A small model that answers yes/no questions on an image's attributes, trained from scratch: 195000 training examples.
Rows from block 2 of the fusion encoder, named by matrix and row number. Rows with one number belong to one attention dimension. Each number is 500 + 50 x the weight over its row's rms, rounded and kept within 0 to 999. All counts start at 0. Numbers have three digits each.
# v: cross-attention value (fusion_encoder.blocks.2.cross_attn.v.weight, 320x320), inputs 0-159
# proj: cross-attention output (fusion_encoder.blocks.2.cross_attn.proj.weight, 320x320, transposed), outputs 0-159
v.166:501552485547424543513551510567564456536544588465510461599534534499531555531505656423547466494460528586480445497468604396529492525493408505530533451552501578530547488426483517531557557504492485561459526512503517410584573576537494485518452501447544524517473586503492546514410564522534421399555411451482519503415519439524551360496505531539461472603473494552441435474534470429473463481484553544555348505506550440422527474470503530430416579467475486526504543409453509548547464445471543
proj.166:418473530516497496572497485465486510515415525524610582511529449583540474435530475492538481521470549451415429518561486539498530524540519481473515499591481457554565449533463505665499438453400375527440428481534540540524505565519426429481437493533546536536592572549463512503592423477532500523480525537515444620393502484462517512614536500490506409490499539474533474483613511460549573505493470552482529571558473396518523517566535477507525419459475479492636425437506567568533485621485509
v.167:413504494586524503341582508479534535402568509463420542482425457548511558406501410496546511510484470468541474412435447498495510427500485513527420429542495507547522540498506506486461594568499467439557548515578475541495445463407501514389514494507444466504413579461566489515534474475465512489523483433453465514440512484555562599567541411404552526447537520414536509525524530596446537501565485479526426420514433517367644527502564463613501485598464500497524481539516446500444467504485472
proj.167:456525434581502479467463543518427516415551478563491569515502408499383567559529587518513516525426490561474498508541436473391506511533502529557502600488479429450496452501510584487435554532488562496568493410510472543453459540509504459471465482493461484541556517396524497466659574484465554544530560440485490566540488486482494472469467442439378532457498482527463562392406510551502527532549441552500584445458554451494476471472483599595504476487435550478379495580529444602601468470561476
v.168:480568525432412546331476513500519546545503563609487497538529499619475445593468522502496464477569436592522519515483480538388518533485514495542526491455518511515492477503482524508512517476486504460472387500465509523517543543432545544471460501484388386551518461454484519582579567462544504426511538610422346486487562491458372533449511584523410536474520523440467475564494561518492493528540521502495462442511536397476589446374446546432501488431541555532509535533530547491538532421450451
proj.168:389488532502527489466529495492479458552479539537464449532509404455621483527507485517517511421397495617544409625543528411620508504437503487510479441393496552461474483471434495572511504653544532481421549459470499366489543529521432417499487525480509427507543488519454522461551539485492454451460411478491497559530451504489487535357466446495452521476418527506567432429465531322516592436479477463469422512546504507471456537453478588571516441576454434487428484590587434466500475513457478
v.169:441436461530522453602523459465465447419475483407428530498467448555494461496491566513433583551517536490486507427498496508524465583513520535489475479387497544425479493455498425508398411603500485460488480480471603505492460544533361485514582470442559503523474506506498507514490497458506377559462478570476538380513504502482463520552518485448530477533626455461501467562567495498486506465560555550616502539492540499401443504493385511588447582469542446516460515502423498578385523376474561
proj.169:637476535549551567510548454509581523452420582511595581451544407539472559414513617528576530580535508504552485506520507525536446464554392502482487566545522460544468479484539477553530482465549438487482512478486432521491506461517488497536485516495560451428456468558478484480413561539449491392548474389498503455503471492511519531537453481469490500537578496430524415504557490570479527496413540384504520574495525463511589397397516392449432495409558564519533470542598414526437483631503498
v.170:485552391430458538570472490463551490485505497492578514532477533441610541551536411512546566487571542370497490562537446449611522499484595484467488483553468437450472568480498514376482512497468448538513429506418446385527487482279558493520483435467557583514503607503483527479556417481516486430498511480520454559573512426515531559508551572438457472494453576462436482519573488405455496404566540438537486438513502487467466561566507526399522531478478551503524491561491483562459463393494545
proj.170:526494483444474474488444497494452614491461526502466536465541445542439476563567457510390442500406534462380457548546529573454463476508506501544519452480529528434519463607486474475558531544501587492425473494486563478509491545548505543540490499559504436441530519416592434377447470531478523536550429434493505522425404497564572505540519499501505463533499476389528414458522530486489554499584510580534498498351472585507393477413487635499484530482488516474566419464502381426570531625394524
v.171:489522411483519499420450526518379537517448512510532464461585448502447610486498596497477493502485432470584535499417379479429449526436557524445556518414538586441483554485527421473461583547492537541454377507478542465499516431495467433455489530562535480493539462493477509512410427555488452505505568502586533478476461529493455529387503509538426569499531393369540524639495435525493459544514492505479542557532563585482500585512481512519474460405535537459491490446591396462547592613509497
proj.171:539509539468451583522512494582571494479478497460510457545496511475477455521477475480631505483429480478544489670537503519481454468553452560512485503408503453571480453541435537421501476466578426447478497483484433460491522390515322478457507498465507528483446465445409522428620520507470515556392446460498381547536504467533518481478502562446538544476495491470482380620447528564501525540472485547476539556494447500456439511475469466412554463536474535564422533666554500500433454508398514
v.172:466496474526531471477549492483549531533447501455613613512424481431485442481553427512491478502493583480594494449495545590467412551464532523509425568519511509531475483510477490509488439435498438571505432583477462563537500521416496414631439483567466495469488593495461504426543545437499602469454444520553558466488498479467502461582500423488521517517477569560408553471462588473511497496494509440521396463492471463591498428487562452550562488490503524471423475575517557473512494536548467
proj.172:486464453425473527484525437503470549573520560476575484506488463485484521479536396447480496412508441467372576443514546464499519490504529490505494536445445514303522539541488487460522545546564536514532474480478601530500522531484545595473562447482471517466554606558584364554499419462496493469491511557553626426510374541525439535602597491588500522434612620458497538479529490454431525431524528517531488507433521601466555446499528517555539486486567445451460465417473430558523547490564509
v.173:490517475482487536550434487388518477450534496535478471593549481515521548406494499471398409509517532477559440493470552548431377499464380537656508555470413498455501577499494609464572521583449487484508504505545584587437548537499534510522463611516435453501503475524509484534427538465502522494490430510483605526462517478408388571420462435514511459513470442464532477412504496420486496485407483478443495505400543432560383541552576496413510480495618402532498475438466433588508562488472470
proj.173:494504538467477461475497491501523544556609515487621396531478556475471518530522448489495493502573524515464441518457634513517468507569577371489504487483477530643488533350513465543471440490427413525541489608496432438522520419518416467476454451527487507520531356511463472508565463472441546564419377574511508426396569509537484507376523508395568512546456521535547498512420527508529592530467464465486442497586455569491598449546471408441578421519548584496462556488543484421560522551486433
v.174:495562451546495520475574522480444548531437451478516493421496516566512407509505384460549428494513497422502503605539400437497640451480463545449599505448462487558487531556426463518550488483493531524419581461533496467465500461543530546524494517468499529534432391503596525580451422440461552514546526497452391493541506466421484511427501560529522515500421557481564533470438494469475587514487553530472584401543481441530509527463550472473495462530536479546600512494446567554525429442496500
proj.174:505507462442532391514503485446504526529570456548324440521457493505599458544519441552517521453490535559468478520532489514484524574503476433520486462521482589528490463492516539518524453454534585529523469511480539506524506513443563529498439512530582425501491502523549592483491526471538498470444515560502447406594509514540547516433526502446492410593457530544465500495513553534442505445485563494439616483485484492522485597491498431606523515470471507525548593543492424444550533594458354
v.175:452422478465436546537471491495558465418534533537530500527565498496487526465470543518615536506484540585507489494470533400527439494506439500576526483524486625551502420502476606423445510508514517477520535514500476457496513501585473474514451519335529462455461427532507495433553490608496463511545487405471605505396494550527537445560476510439423463548486562511406467412429422527563517528582503482397454451507478537533506481474522472405485479515484572495627492525482446521582529489460530
proj.175:525504414476469401504510478454527479601639364451524551489483634483478521501505437477521446469472470413454540670463517561508469478547533507488504558580526454527533599523527464462489454464381407461461476491550532554476479579518554535531467463498580568566488540468631577549469528490473485439519460513507477522489565488439552485487570520382487568495487520530420520506465503438498489523569486546444508502550562450496523532595478554476443518471418464555496575536518639548417498499492479
v.176:489467456531509499588476518533518467519598519459472468539490403407483559521521512585451522565468492490485460443456520517550426538472389461456477450449535465423509363482483461544447409503526517531438461480522549487511528535475416484473499574460445451538450558531507499446386415514490470473577513556404523496385483469508452379544500577435499462528444449480500428505606501563521528518477564500532569344478497417395487556500480434465476507455431480477465554460483452476584608481534544
proj.176:462517441545532560517452495532420514485474545513374519493566537526553558557479432490520518485478497398495516505519480490542489349527520552482500593536498456569524400509530471512542601556525479471490501463474419494516538541474436377501566463486605582596524477519474435481438488537488484456460575467472515580447557466466620498465461548553479477481529444541565448462489476538545660497523529533542514470387445468507353445485494569551553563473369451521598424550406539564470466475532604
v.177:548465482585466509532451459541576464482446507606501568534448462546531508545453563553337454508554499338503506563550492480503556526541530494391517535586491538344481558521477525421474437518435481495541480507470485450444552419469481430564421473437483448537550484512583481483524399423471389491467550530487501536565534487502534632594470408543528473595568518487537530459540502476463598420551536524568621471555552479532528503454542525570422459568480628542390499543446575461611567472596447
proj.177:581484547461508506506549533515556497416487497558555518411544516485429451460488494535477426527551507483531515565513456501566547520347470531488488508497488482412498384493420472487541488544516558487432451513487536423506528510461539519528459438489488496468473503448482462467403484498496504376576518454516553423525423507524506505540434584569593501572610456450598431421452504461506510464590554496586490497412482430494486587471491578515580451469484534449441513491528427438400460513544475
v.178:502582525545478533443419521451516527404513445513477532396478493545520465539492401503524489476405416536438503513496478497406508499532374480532498530457479547526512504544453446551455441543525561485538457477488498541537497460647522541488507610509518388483483379484479492516462583410495456485457480536466470456494542520498409555519467425582478503502453527493585488426464522542508555606417542476474545492456518526587538499434580512551425480574420465568440554461560621467548453570462521
proj.178:515523485524483501511441501483371458511468334484518615500417526520549500527487574511610517559586535523660557609449549504508527550494519446516505463493515515580468453417523453541559494484538485497502456527512524452482488533521417467513485415488629484528419402557520521526447416511456509493423570514484431501513543404495442504470478580416521463486469555511466527507542494521538447617502480498456568528578491486507482559567539390546478442483460560493476558531506541564410486546559421
v.179:489604546433486481437562521451438494551443470542415532424552367466551492499544407552498437519524465472479477571513461430517496428518588514432518474577508384565451496491415580556537448467501485495476440520520457419494546482440412448552478431533555452556530438476525467506491586528504583508618556492545441538548545468564476485415484485505555416416409510413549523597540512488477618464498403414448515459513523506542575492516608525500512521516494558484535465553499542476469456512475547
proj.179:596492499520500478522522467495442502508576516568401556647487487532548491502453502483504517471439425418532479494572481344520488488621468471463525450462502442434476604516512530568513471569547490468424504463477518454466466653502491629498456525488603607533458487476475445466592533515476446510443524492473546587424577546562497492476491532468484489438485588494471436443594482458460459485550487498575589484511437516483515564517503530466459430500546506501505532531459431575602462304490478
v.180:488539523457529415471536457471495453469499541608493492520549579495496529523436495456513463470482546535471485511556535460487550497559490485524520542579507565535437471486495411463575592660455446458544636547517465513502469578595515525525493404515488501506496484520471503433537406545503567528459455396506520511512480475456487480484467541533484476410541532443526558501526504432528452547612460531506430535482559493521470417498411458528439481546531495533614487509435496554435439406476556
proj.180:499489551531511387467509549512604483508575457504527488515458509482463497518534728464473495548548518496531628506464544543497501549528495469480495563495525556412506561549560441457475515371445501496600499499488588537481534546387431509530465457463448520428466420406488553523519503451529425575586467383503561470578379457452474520445560512547456330509523577542408384483495473458553532525493586479479606420496485434498569482475486457362504576474503368424553542497546449470576534474524458
v.181:540573462499394547502431493490559426485528502505468532468450501530545479444474493493563474513530443590479405530525526453597524507450467509464575426521563524565482545416505494539469550591487514414458502487583455513517521458526538482519489577448525483478508462552546526523556478566541470497487534619443444519508503469602491490433503490534505516549536509545481464506402425498607593551436515527482508542609542478487588525550427520432493506546505521533507462416476575465433544425494538
proj.181:464494548470486523539493500438391528531519496529541596534459547482522524540471436514494497455481536619473435641580467477519501482415533497521508523438526477609512466484456502525556463523519441544419503495476498447505504478447478445513444427475571476534502504462611536548572561494531492419501480466456496574456458552504450480464520458477480438511399588548517440428592453446530446602474529439554502562550508467485449593458498504533554417454547603527412532497589518572482438451549484
v.182:438492442526503532515453556456547530433482490446438522505547414615515476411507557559456458504448462500534493451362486413510449476529489503516490495452486509456495593450505544521412513569483537594479408530502432549548437451523461552378460507516405434513488441508509516485424610402501491553400467546475579491504460523553539563538540413468558427505427534505496492544500553503528566459601537475659434557376506625496567488523481460537454488487398381457383529496492474480577589463466425
proj.182:471448508539492580549462465458492494481453461495551521622560554431439493537490506492577477486485481472540542571469489441454459514514481562519463457484457370681455525536507575591459483503499442509579437447501515510470510467527531478455456512466589499538443556505473498511606558473503526433479533412492498511463507485522477505489467532434517505415494472491490513498462496456516483522439366500492546573553548515484640564493542511557429449484411640543458478642602565567365449489553453
v.183:504464543540435604487548505554473555593482504547518484494505504633520465501473556511466514482553502337529461518494572356476529457513520538424551507522442510476512615535559498484549568609433558526411557460503450498529553497410556534376530494467564518453577519523499552587539537469538501421448410503508472433617467479574582573462490480524443497511549580520456447524463518490506516428453518585579449562518478563602514551521437528488576513536495517551558525385441484526440518411525378
proj.183:441488496477503504519543536478604417428472503499457462576516390442463442437476356536497475481411525542467390527552431441592559621393522459497504396491498421516479490417469480447521433551464462519464547504519431448529543511526520484548376536476499513471511595442428578484617508510497528440558584605481546554460472520468450496504459497483454414510470466500476473471497512372542461496492579565522395576489622498509617543458514482548567494485494542495450462472566392487493543445494499
v.184:507455604445433472584482578452449515495474515546543508519462593433478462572453448501554513512514531512530508595562534403489547532500518499460473540436469520524504492532505509535503406387502536464532495493464544422477563561434531468560527520552590421512582434509539457504532456490485578336455531478502351466575490545516455446523506473474520493492371513564481617417456468539479429529470503531338561466448465506556511436442539554469509446564475547448474485546513580516453507499503528
proj.184:553528434475482468494511496464410456484520411502421422394449489530549521481496348464487504481564472569513493455564520438608498587525519515499483547445499536424458519523525473497527523531551549452439522463470529470530527467548506629478602527477489468516491493535521469528304503487525512480517506557517557474520446529521397491627534637521448524463591457486445541531538501345424388454568576565536460445433470631534436610430486534470564503519503463499521510484476522515504397336534512
v.185:595560571484557542544488492542391629561512537476488565536502523513485502567504528584521569526412484468525525469497590541536431435497425569532456445459464511499517484434515622550502504529525518405505500477491503490494474514538455431576477585467600448447575553475439483438587469485564465533466410531499556590506439468511447512523507527561495438490551446445474451492466432537559468463503516479502430552491461565572536474498509566609539431468550504500461473454452528439434462513443463
proj.185:470455441476455519462472476560444503510383553486483583446531594514512504478485417537501515455545526567551473515528524501483491504454511409503509467458453392572491527470497520495478543458456393519393523501497471500487456647407490450521429542480559549460471547526474538500501537526544449431470472523506542538419457521469469504451521447537458468489553492515428541523609509510460467503523582538456497490476468400506494551559528440522506567597543475553580493428489582606509430500528494
v.186:503490652543506520547525484498514494433574503481420425447474450482473473554502450585427421502496469536507521533476426543553509501493424487515456427549483352556481545495480484480493587484515582518575648478563469481505502542576431499500487507524501477550509442530485489453461482532549513617452418492483522500462487508456581422443448545436549442511516541546556636515538563404521451473511494390485334471535387625472506482470431541490475537563474481512508506451436528458560456513518505
proj.186:494543528574489511459527516498526522442510443501599496468517460458607565444493649474546522451469537537552484381563387505568530537549541486456529594590467488616541475488515478512496466361465566472577429540498521463477535523551534506590506477506553611566517553514475500508575501486522534507546497513474504442513542514467343512479498583467412500533510529570515508514600485474570448459527484540517443447465488442488429546516547536540450506482470439400554543518487565520539569436577439
v.187:435453486453458521442469484529396497483584503488464425497470450590498487465504437535538499513577594449566511429554528513399445430426556520487609500483441594569455433565492531433491468501429420503495493483464587434465540525484492517531532466524536645472509543497473485558521447496543470458447554525552516481462512605486562495552504486431416619479466426516507492557494462523507388511438505479566480482436443422439450549495415413546529519439576447535520509499474352581418534543454479
proj.187:505465542467497551490469465492565489457564486471552457552472371540530552447473387495484496534420497472462493478504584617519504573486512527498480511500509470513530568401525542476475529594483434543454504533478538501478438497554445473522501510521452524429557501508511499538490493520433506516557369523520517458555431456511507507612508464541401532519428486487543580474536495494490619434496603408512390541516475472487520402485519455499526581561484514536460498499480422476559528508539486
v.188:515415499460530553587491443494503467550496515488429514509437610351473503487462627524449476550411544477569541430509565469562576462545456498358549584561510560412522466502491507524503458538448542458531579462519532524513493507619458490494514575574672450514519498516528533442414374490541397549444380424518504497498471517480490397488538450556514546611429535534439542479401429564545471488519573486374507449439510516518397529522474457525450508568509441549489503441500507467534519497509541
proj.188:552486522506488577482498509461534450433488516447477563394471548501486555472511367462554401484604522504397511462495504503440515578457546536535507544535420605539516448559572517517568537349560402511543531480481511601516526444453521528593487512490509451468494543528512464486443499499491568524497547594506499387571512532428504506573479562463513509516632435497402479556461491476468496457586577467519513475396513399486454575481520479411523527422538495482512493517488610469483396430587487
v.189:496555448440465554426528546469518491364555468506475397449436475609496560557465468440469416513544466497525455560444471479434542565488475470467535473545563473446499592509476391410522537522521583494514538452530476470521375447499536433428525381541445473506495429485530472450501541495460477499428564506562543451562510513521520472459494457523479503458533482508547556507675523487437525463518481484571506495477494554599582537510541493472469533632453562508455486528504480541576457430530586
proj.189:537444489518472420507549508477616461438405445564508565543563526540479530518464656461619516520553470470724491467520465414484482556464499479500481431539544523411508478491430536508485507422534519517595493484485582463511487494468370586509492412499520567549465404436399482475497518530514469509468518512529502586544495448470478511595532623541465476503529371469456589419492490458563482411516489454496576537412561447479570569462513373447529509510355478578422560562495418495425541517530489
v.190:537478621516563446453540482495518535575478595451449539520550492408496539494578628500381526491511514384497504464562600473519632435550567525444610502539439538490506498441520560524518564458488501552507549554554468439523465499582472410528490454564576500479556495530496473545507540542467516520511482436482478463460513446549526465399445514529506419596494477521464511462500408534525550493535500510427502559516530504536429495557490502549494504480594538518552447422469447417492508505513510
proj.190:539513478566549485498520549548634552520550613484542425566520480569441530497433530530580448471574512460400430387562479400463546535468464445487501509526486463495452491491533490513524499490552357482475506463523501552491513477458567534524548579510374493454483547495415510449533521519528489512422532501519519460494468547473521509479492441516412558437482569538419432599482530519473455442421586543509561467527512480491617503462502451394487454502515508414527470557519454389445569461481485
v.191:499528591482472464551583564516582487495524491486504527488494549526498404446433521535482394504567461522494519466538510565527517421526472467551577531374497584473515509458472556515403407495517492503468435520556454476447466409541512659530516519429472507504488443543528458394499520585502561532545508563547556491450534456505450638558459440569455506478447506476469537419553484586558486475483480612443534467530507488422539499509536555491507509360456543539469539536457559519533531535489512
proj.191:505484521422487502449554476472436509546545492538475492426526506465487558558435571542459431496601543505487559571569615533456491350414514555531516513387510446543554590440487505529474559599524575516528523460534503579478522519526546496520483501510554509531396603492529608576479513491478465506545436374511432440513568494449493492391470405580532429447519482468514496536488489626546529554426496523476543476506468516524536524568527550509536513497526611493504540484579546605454522650428497
v.192:574502422510547525584575488474456483528421479497456579527526498472557522479508468545465460493495467503538489612520489546480427436502467480393462508474439434561458467525533466559523447372478455514506534468445426377488422543470465473475591453556502594462557597491507534499438558458493562490497394512458537570539583467511500542466496586516501501566530524542508558379529453463498471414517440530415553384495412549443460471456448532457497476454498358505486500543460528418489508482466413
proj.192:540456465491479570497438521469552452379564451540530451423450457536619496462501432489469514472518553457457468433515508398502453454598519543456488528523493525597573498498489516521496565567575580543597431507478477525545499589420557440476478538494464431499535386523497536551459519487470520549495476550499491491615460532515434446491454470510502513543404622514672430400479525547539600536468437360547546508489494516545467455448484371590429459493571468549454466450466611555518524510486512
v.193:481667523568528560522569466483523504540512461526487523543423498508511459600516473467449497529391561477522596563601531499545421452488535444487517448425519483524468504444464375575499541416518396613456480404520420526525457509516570573475504511599467458478548551455452489484541499578540486542476519483523566442567516500482441534445472577500458494484559422446500501594378478462508458465517548641552521509559547465447494402473516498520491518451500457468531548382623571472541452526490547
proj.193:560497373428471481549482498499510526638455522499550535525415487511550464483464566482473453529577557498415537514494514486446500539419483605552458473430521390508503448513490521480471445528492374470523545545501543520512486645439565480592474544493452493487483476485466528510537428510524469587512516493494377502560537488533485534635498513442603429486532599509567455567559469513455567618508540450474455442552436526527507491555444468455560501520587439451494553461505400576524541567475389
v.194:538452479509490508438530456485382478506496476501458535556561585465490416500477381453528477476515533602468482562562472513479500513450541530478479513496454445495485453575453470530570495462463517527567519490465489455512535528532454347428584450488588531471458557513469538561518511561548563466553624471470516459511480519525513437398538412566542462533455531500486524533467568478478575598477503499540632568500536564428406574563430434523490515429521490507458516542580459508524417475487507
proj.194:495533487391511456487588492525501475501460579523547452466532488548471498493492559495542607520468514530587466581620448459377546461510469611460504400539522560452521531493493475446500496525514470504424492521489407483481524502418531448516541475517539492426513374508423543501456421539514450494554459566489455572509399590501469509468487613445543477515513473523373535451494533459516577478473462537484471473453409649496428463421520500469578495567471403618467477572529557539520467528520508
v.195:495516514475506483581488507515393466469457524518512401562482426594545544552521526534599541514452486556466492511450552490541487522534569486565591434462457586425536522541447404495392513589472528551495460527458422607514563448509570537467534477501364510540423582518508430451500441527512474442483521514427449567457502487475472494485532452456513479522494583435530400502358618505477522425548513602543574495396404516454547504447476431571579506530514487551505483591434539497475456401494557
proj.195:475534519525491494479520488434332477514463511465472462486473484493388462535494508536581466540448469541531468554432445475444546424452513411494526464387582409578481493542520456468484570486510572529506502460529527441455472522453492471476544558456498543577458552448403472526624647506469577476598578552441410440476597495536524527386581534532509443455471500489442556431539536436518459555543570492522542498471521590524466601511514462484443518470388483560479381524510538475516465414476473
v.196:508511677512481452476490503475464435516488502448489462521474507469511377438506497427469551484496538467488479547498560522579548387486447537572423473423471523517473464533566413494445528474494439543510470482475424517508419534583457470468456487505497505510453464471513498475429450582483427482543531479576440473503520423480481462574493421467409486472519504547527502594510525524466453569635497501495436538600421438369428572580413442424504488497590486495453493485459458493521444536471507
proj.196:362473485504536507477535404493380467434492411522569543496405454491525585544489575502509551480578490443568502480479389402486484597611476585517518515486508445404425569413569511523504492489580487391463543468509533534534502561511506598530527419540541511442415406514490611553409396524514465582566506543463447463519546552511513505448504475553493518501536529426550466490473483578464542492448475462460354454514467449488405465570492530379520582564496478534494421480486480450489486508537554
v.197:602528546433548523436454504503501507642489485619503449423532545455439598538523549491543548526515503617434535508419558492467501496472567477458483589491479475357553514435504542470578454585494416502502435554495533539447550466492526513428525491484537393492549586525537570492423461520476456517520580531459456558508480501460487565523521518411497459527520332380570501437467516534498454481552468564577508525529441545532546394469503512577466539519471477460525469507567519466527542377455527
proj.197:394461452482512533479483516499424526517452521532424445543540525434517434489533506470451520459515450428546427478518476447689474423413540451525512571565527517446482611501468426505459544490517631501594481455498465398504474514550485552490510469516531489544546470375527529492584514542482450592483455595500401460512364414514426503492521491552490535470520576531456490509486570571473505493521525418546494576470495579482493485555532478542381412527475465478523498528618510510518563459465501
v.198:575615460435534491472616501565505499390558582554580498543517452496400567575506462603474482459477524443507492525550359480488561504465528461525528479616487496488482523468558493565536476407491500500604504415465432449499502621563569496626504443490538561475469465481501457523486511504471497476452469497515484519584503585518454440490546515509536432475587504526553512496536518486490492482524517462504480383483522465630527496444529566525415503428520549529466507528488538546490545501489504
proj.198:561469443460515571513491480465581482562472485534467444511511583496529520522466553515458534534522541549498445519498430560522504504508514520514509544464409566516499546594465492460503485470399587455414509522509568666493472459552627500552525529485417437534549599532545598577600467485523531585459500471556463495493566481497488502612530514484517601475463532587485488525423541456507540483505499657537503468520470371494583520533471571526566426432471475543473455560414427523485484405410476
v.199:474453514539538478572447458452529512569429446546569514484484532482412487399519507486503631506430445481481464474492607504482634498465442530435459501512513421542433530474465460450451507570487516413518610413460530493524614479462558442545574530461470491527436494504535533563375503497445570575474484441595503488477497391440566508495487518586479498479541507439524518539504592526498533525375474482453423461481515477533577468455498549518499513550533624572572466439509565462603478563529472
proj.199:489491400541515553521522483464444549469413512481420601484502369515578495542417497509439481476471503528562512372482547523524452529581453491440490537494514628500549538488504464531476387524430506485426541501468492642532495571504484514490485497521594491551566576540514499526486441432557505485516554494539586476458418567539531502436546448472419408468547632488649471500501490512506497396500518513544536596469523464556489474505500462473506446463429599477529425533443602568535418450527510
v.200:556543475484506546437410534476550541506463546476572494530607403452434561523497549525435489510547491479461528543457567483494473525603477529472473502540426501502476501507482568504457478436502475493458499486503518511513520457441484394409475460549431421502483679459475524480481458433491512537452474493476530491397544512547490505542460523487491549516475638603633546407470480428546516348535532545507560521668477529434442535543512502483519504571459451488537521611506419511558563572518473
proj.200:454483581465470582490539535544437520525487468526498461449610402546511444463552563520459452492482502440559455561502416434626492453547453497495502359481548518416519467503397442454550547593557432525495503501503439468482499595499508557552438593500465597493550531540506432508524566497469512480477389530508374489442584498500575478533448546515415392518457486496497549469540445563545514455518537448535442508475524492504491459514532431520375358440512434512468453598482512428472487441541606
v.201:494457602450527421569549511470503496513440505488434487500528542496407501572452587535507466454546461446533469512624523600623399478509568544547444557460464491464486444502495655567586464507509535494476485592611509441550511517502448481455446541506551458532454474466532505536532399538488460546473442462479472534508503524441414543578516526483469526494547480492497552479573473466514553526553467458522575500683474496488450437527529508517562515462540463475508549480450466505589418493468325
proj.201:439510596477435630505494463506508538487500482544488550559527453500559472382506490518443455451570485456514447526513616500581479490581521469488478478481545424425514515600458482497531560472497507509556447505462433476529504527426429491551486467499608432517553634552436612477498468505465479418610533433491466517522378475472533499457451487666510484464476444545381523583471476591507412517526484510447456517539612384493409438482497488526519458483650479519460527522505512535500611568464459
v.202:501463604418502457493513542508451551493512485474483413540584481499467514485445536523486429534574480567475511498544492523588487539436405502485496505616462498433538401503571555555535541586487512476507551468460532521525471597609497589524510507480576586520493444523457544476553637484524436490460521489529500473481547540560518593422536509502476510527504585535455528576536557383527464450434522520474456626489626466467491465398437522526496503513583456540486529551406445532469455407447566
proj.202:587524553441464495457547529556443581579520586498580550467516570462473471565526441484623505507480493568547457485469391454363454517478431491526470459455548515510497522646528436518551585511419534530607473481490484498502516455454433463509612521531516452443473440554508585424479483490523517470550481503526537474532479456422522479480538555419513485497565368526389440498563470487640486457467540471475576498522524479532526522443488428523437475512425477454536550525531510442420587408492483
v.203:448429397466494526438430518503437486434538465479568528412492519509503580418468506456418575472502348455568544475465509418362608549535491487483553487542502424441508629493478568464383454489496504443556452494497514445530482481463494543510483500507454535458489512480471509465479470463463556473449414427561461517489451488517469387494514512509473552543508591585524513428433442498477532567510418403533509513575479563496466512575571512480450475550491634507442462566533434511467532625469562
proj.203:452510499469519453493511459507515530436549448519441437443577438493615525520534543505429507511417489554520506571499535529616482445516475393480484550516540468480467523501588488552514463633469534472457517456528535578469480441541543569495497502508494547459465517522455374507543594476505506437559432517519609451350534553494481499426460569522484397468391478482433507352534493471505497354492500607523570519393515518473587505488517532407495519421597533446535570526441560500497413486429505
v.204:411537445506439521425455512516380587566566484596597464491553540589490495491462496560538430489413441593535532472484429521532538511577514444448468473494460491391458517503442497493523498532485559465549532446553417563538504521506471558535445565456549443536505423497499530472519471542520522425514525514472545553489509524508633568507529515549529498478541449460447488636499526488514446541527490500465417611513609560537503438541558510508501488597461496577530496461569381496540514530471532
proj.204:529461373486515468502510487453521521495435549552430447547480531600517521572486397489522542480480537533527547492575456549465519625461508511521505587509450593497493521540481447456474442455486453441418525514528463443499448516495403562453567452517550568436533349458552535446478499471509491567410544492520456512605534552431543478424467497514621487504492442515463454498525500459446520511403583657491534560563525525492542526452490421558458475558445469457523498542412583555485536490542509
v.205:481504475422488462494547455540465475490484491414484472432548475492521458438480482413540328520467465565551508403564509460480509560534462538582536518478482410626490513505556474487588489476455584486485471541520468524471584502564501497476528520504509549481538425504534514623442505517453466591426546469521490551390475558409524567530532533429426408533501464444443468550468513487490421499492499435540473439478523468518530521446457490519521471535504456513575493519535502418558507496535428
proj.205:608462532546534419482526535475539465513438549486511424542463413535594478437508495534588501530505535502403515556424558471572460464467572499493485475544446433476507549418547453513533447481479537494400477493503520631508522437517507512504571537522524563482542583432436596435559542479420491496481397471480464426557474471513507521370468410509531527482553567497488505503391503524518496542514501457499545476388526484499546500376522413474674500503551542532520515513516525620545621535457458
v.206:467458562456498458507460421543453536472515495553451497589423489479394459480480481425588478488485414477492490424488466495503453484546503539419455466431514490500525591422509516479501520559559539542463476502485566608533537424539573548523506646521533501498510472481492546536494532487535490463523404537479487533490487457476377471528481463497544604555542422410467487490521470491577449720481557544442579517515478526474496426467663559499485534490501545448520474461575538424507516497477454
proj.206:455518500513473396491508553502546472466424540473357489514506498511539526475452442515412450501498512510504527408525457482496531438421510462526526391497517514527547510558428507478589459404494506520373514550479621440495537404490553487461336348506441538470556569535513504557450565514512435571575521523488503442547473490508401522420522552537574481568471578610524419618495509448484533552445398575447568512502557501547530579506509536430560527424609604503415491472453487448416581571446614
v.207:444470524483410483527432482545514498449538452538454467501416507518457506495460594481496491496533477444477468461520551570504504507489464476495481512451484503460556611503539512535498467607548576519495477388576462571503607486540519525492552515580433517527531469499496593490543550520508483490470460409520477513458523488455467485495443491449414432536468485524498504569518458504486396614550458592548486607467506511489535527475608476542495541470504605512515471429489497459511525586520542
proj.207:522522483541501310478462558500453394413443477460490549493479482545422518492449487450450545488544487490494541571506504515502578479510503604510494567412572542425436403524518493416485509498541491426404506514519517474515515404425405456586503440481508496459554466569564470463510465440479506505621492464478499433482555468468493483527525497477516552564524517536540523396558554389473485553519520578502578464437491425483500583552505548511505541467563509439551577554547438473460543495384467
v.208:556578547557455540429577517495538434478545460432529502519458546524468499482503509517469631540466532507462517490541540427489454533475490524506472468540515531421519567408503456531540475486521522540577448530464534421465507570511465593521504543434534565503533454469523534527467430506496411460533501523533420469464457504444557473527539474560522441452549511491480502500463415445524448603579482368515469541515488510524509471399500514467412488498544499503514502403533394534524460546540515
proj.208:452475453521519488572510465469440514545434468496501524565503586530472507428432521499430461552527536414458489443483478634515501661537548502509548572489438409506517579546481590463491488439518486472455520570479441562560465405525498556454494577541501424493444510578477615540538512447526566491459480578533472566523507528453479502632483508482503550524541511517656503508510519495471442481477518525516378439516482305518470580446508467492522504620620471524473585432439354607509498462490549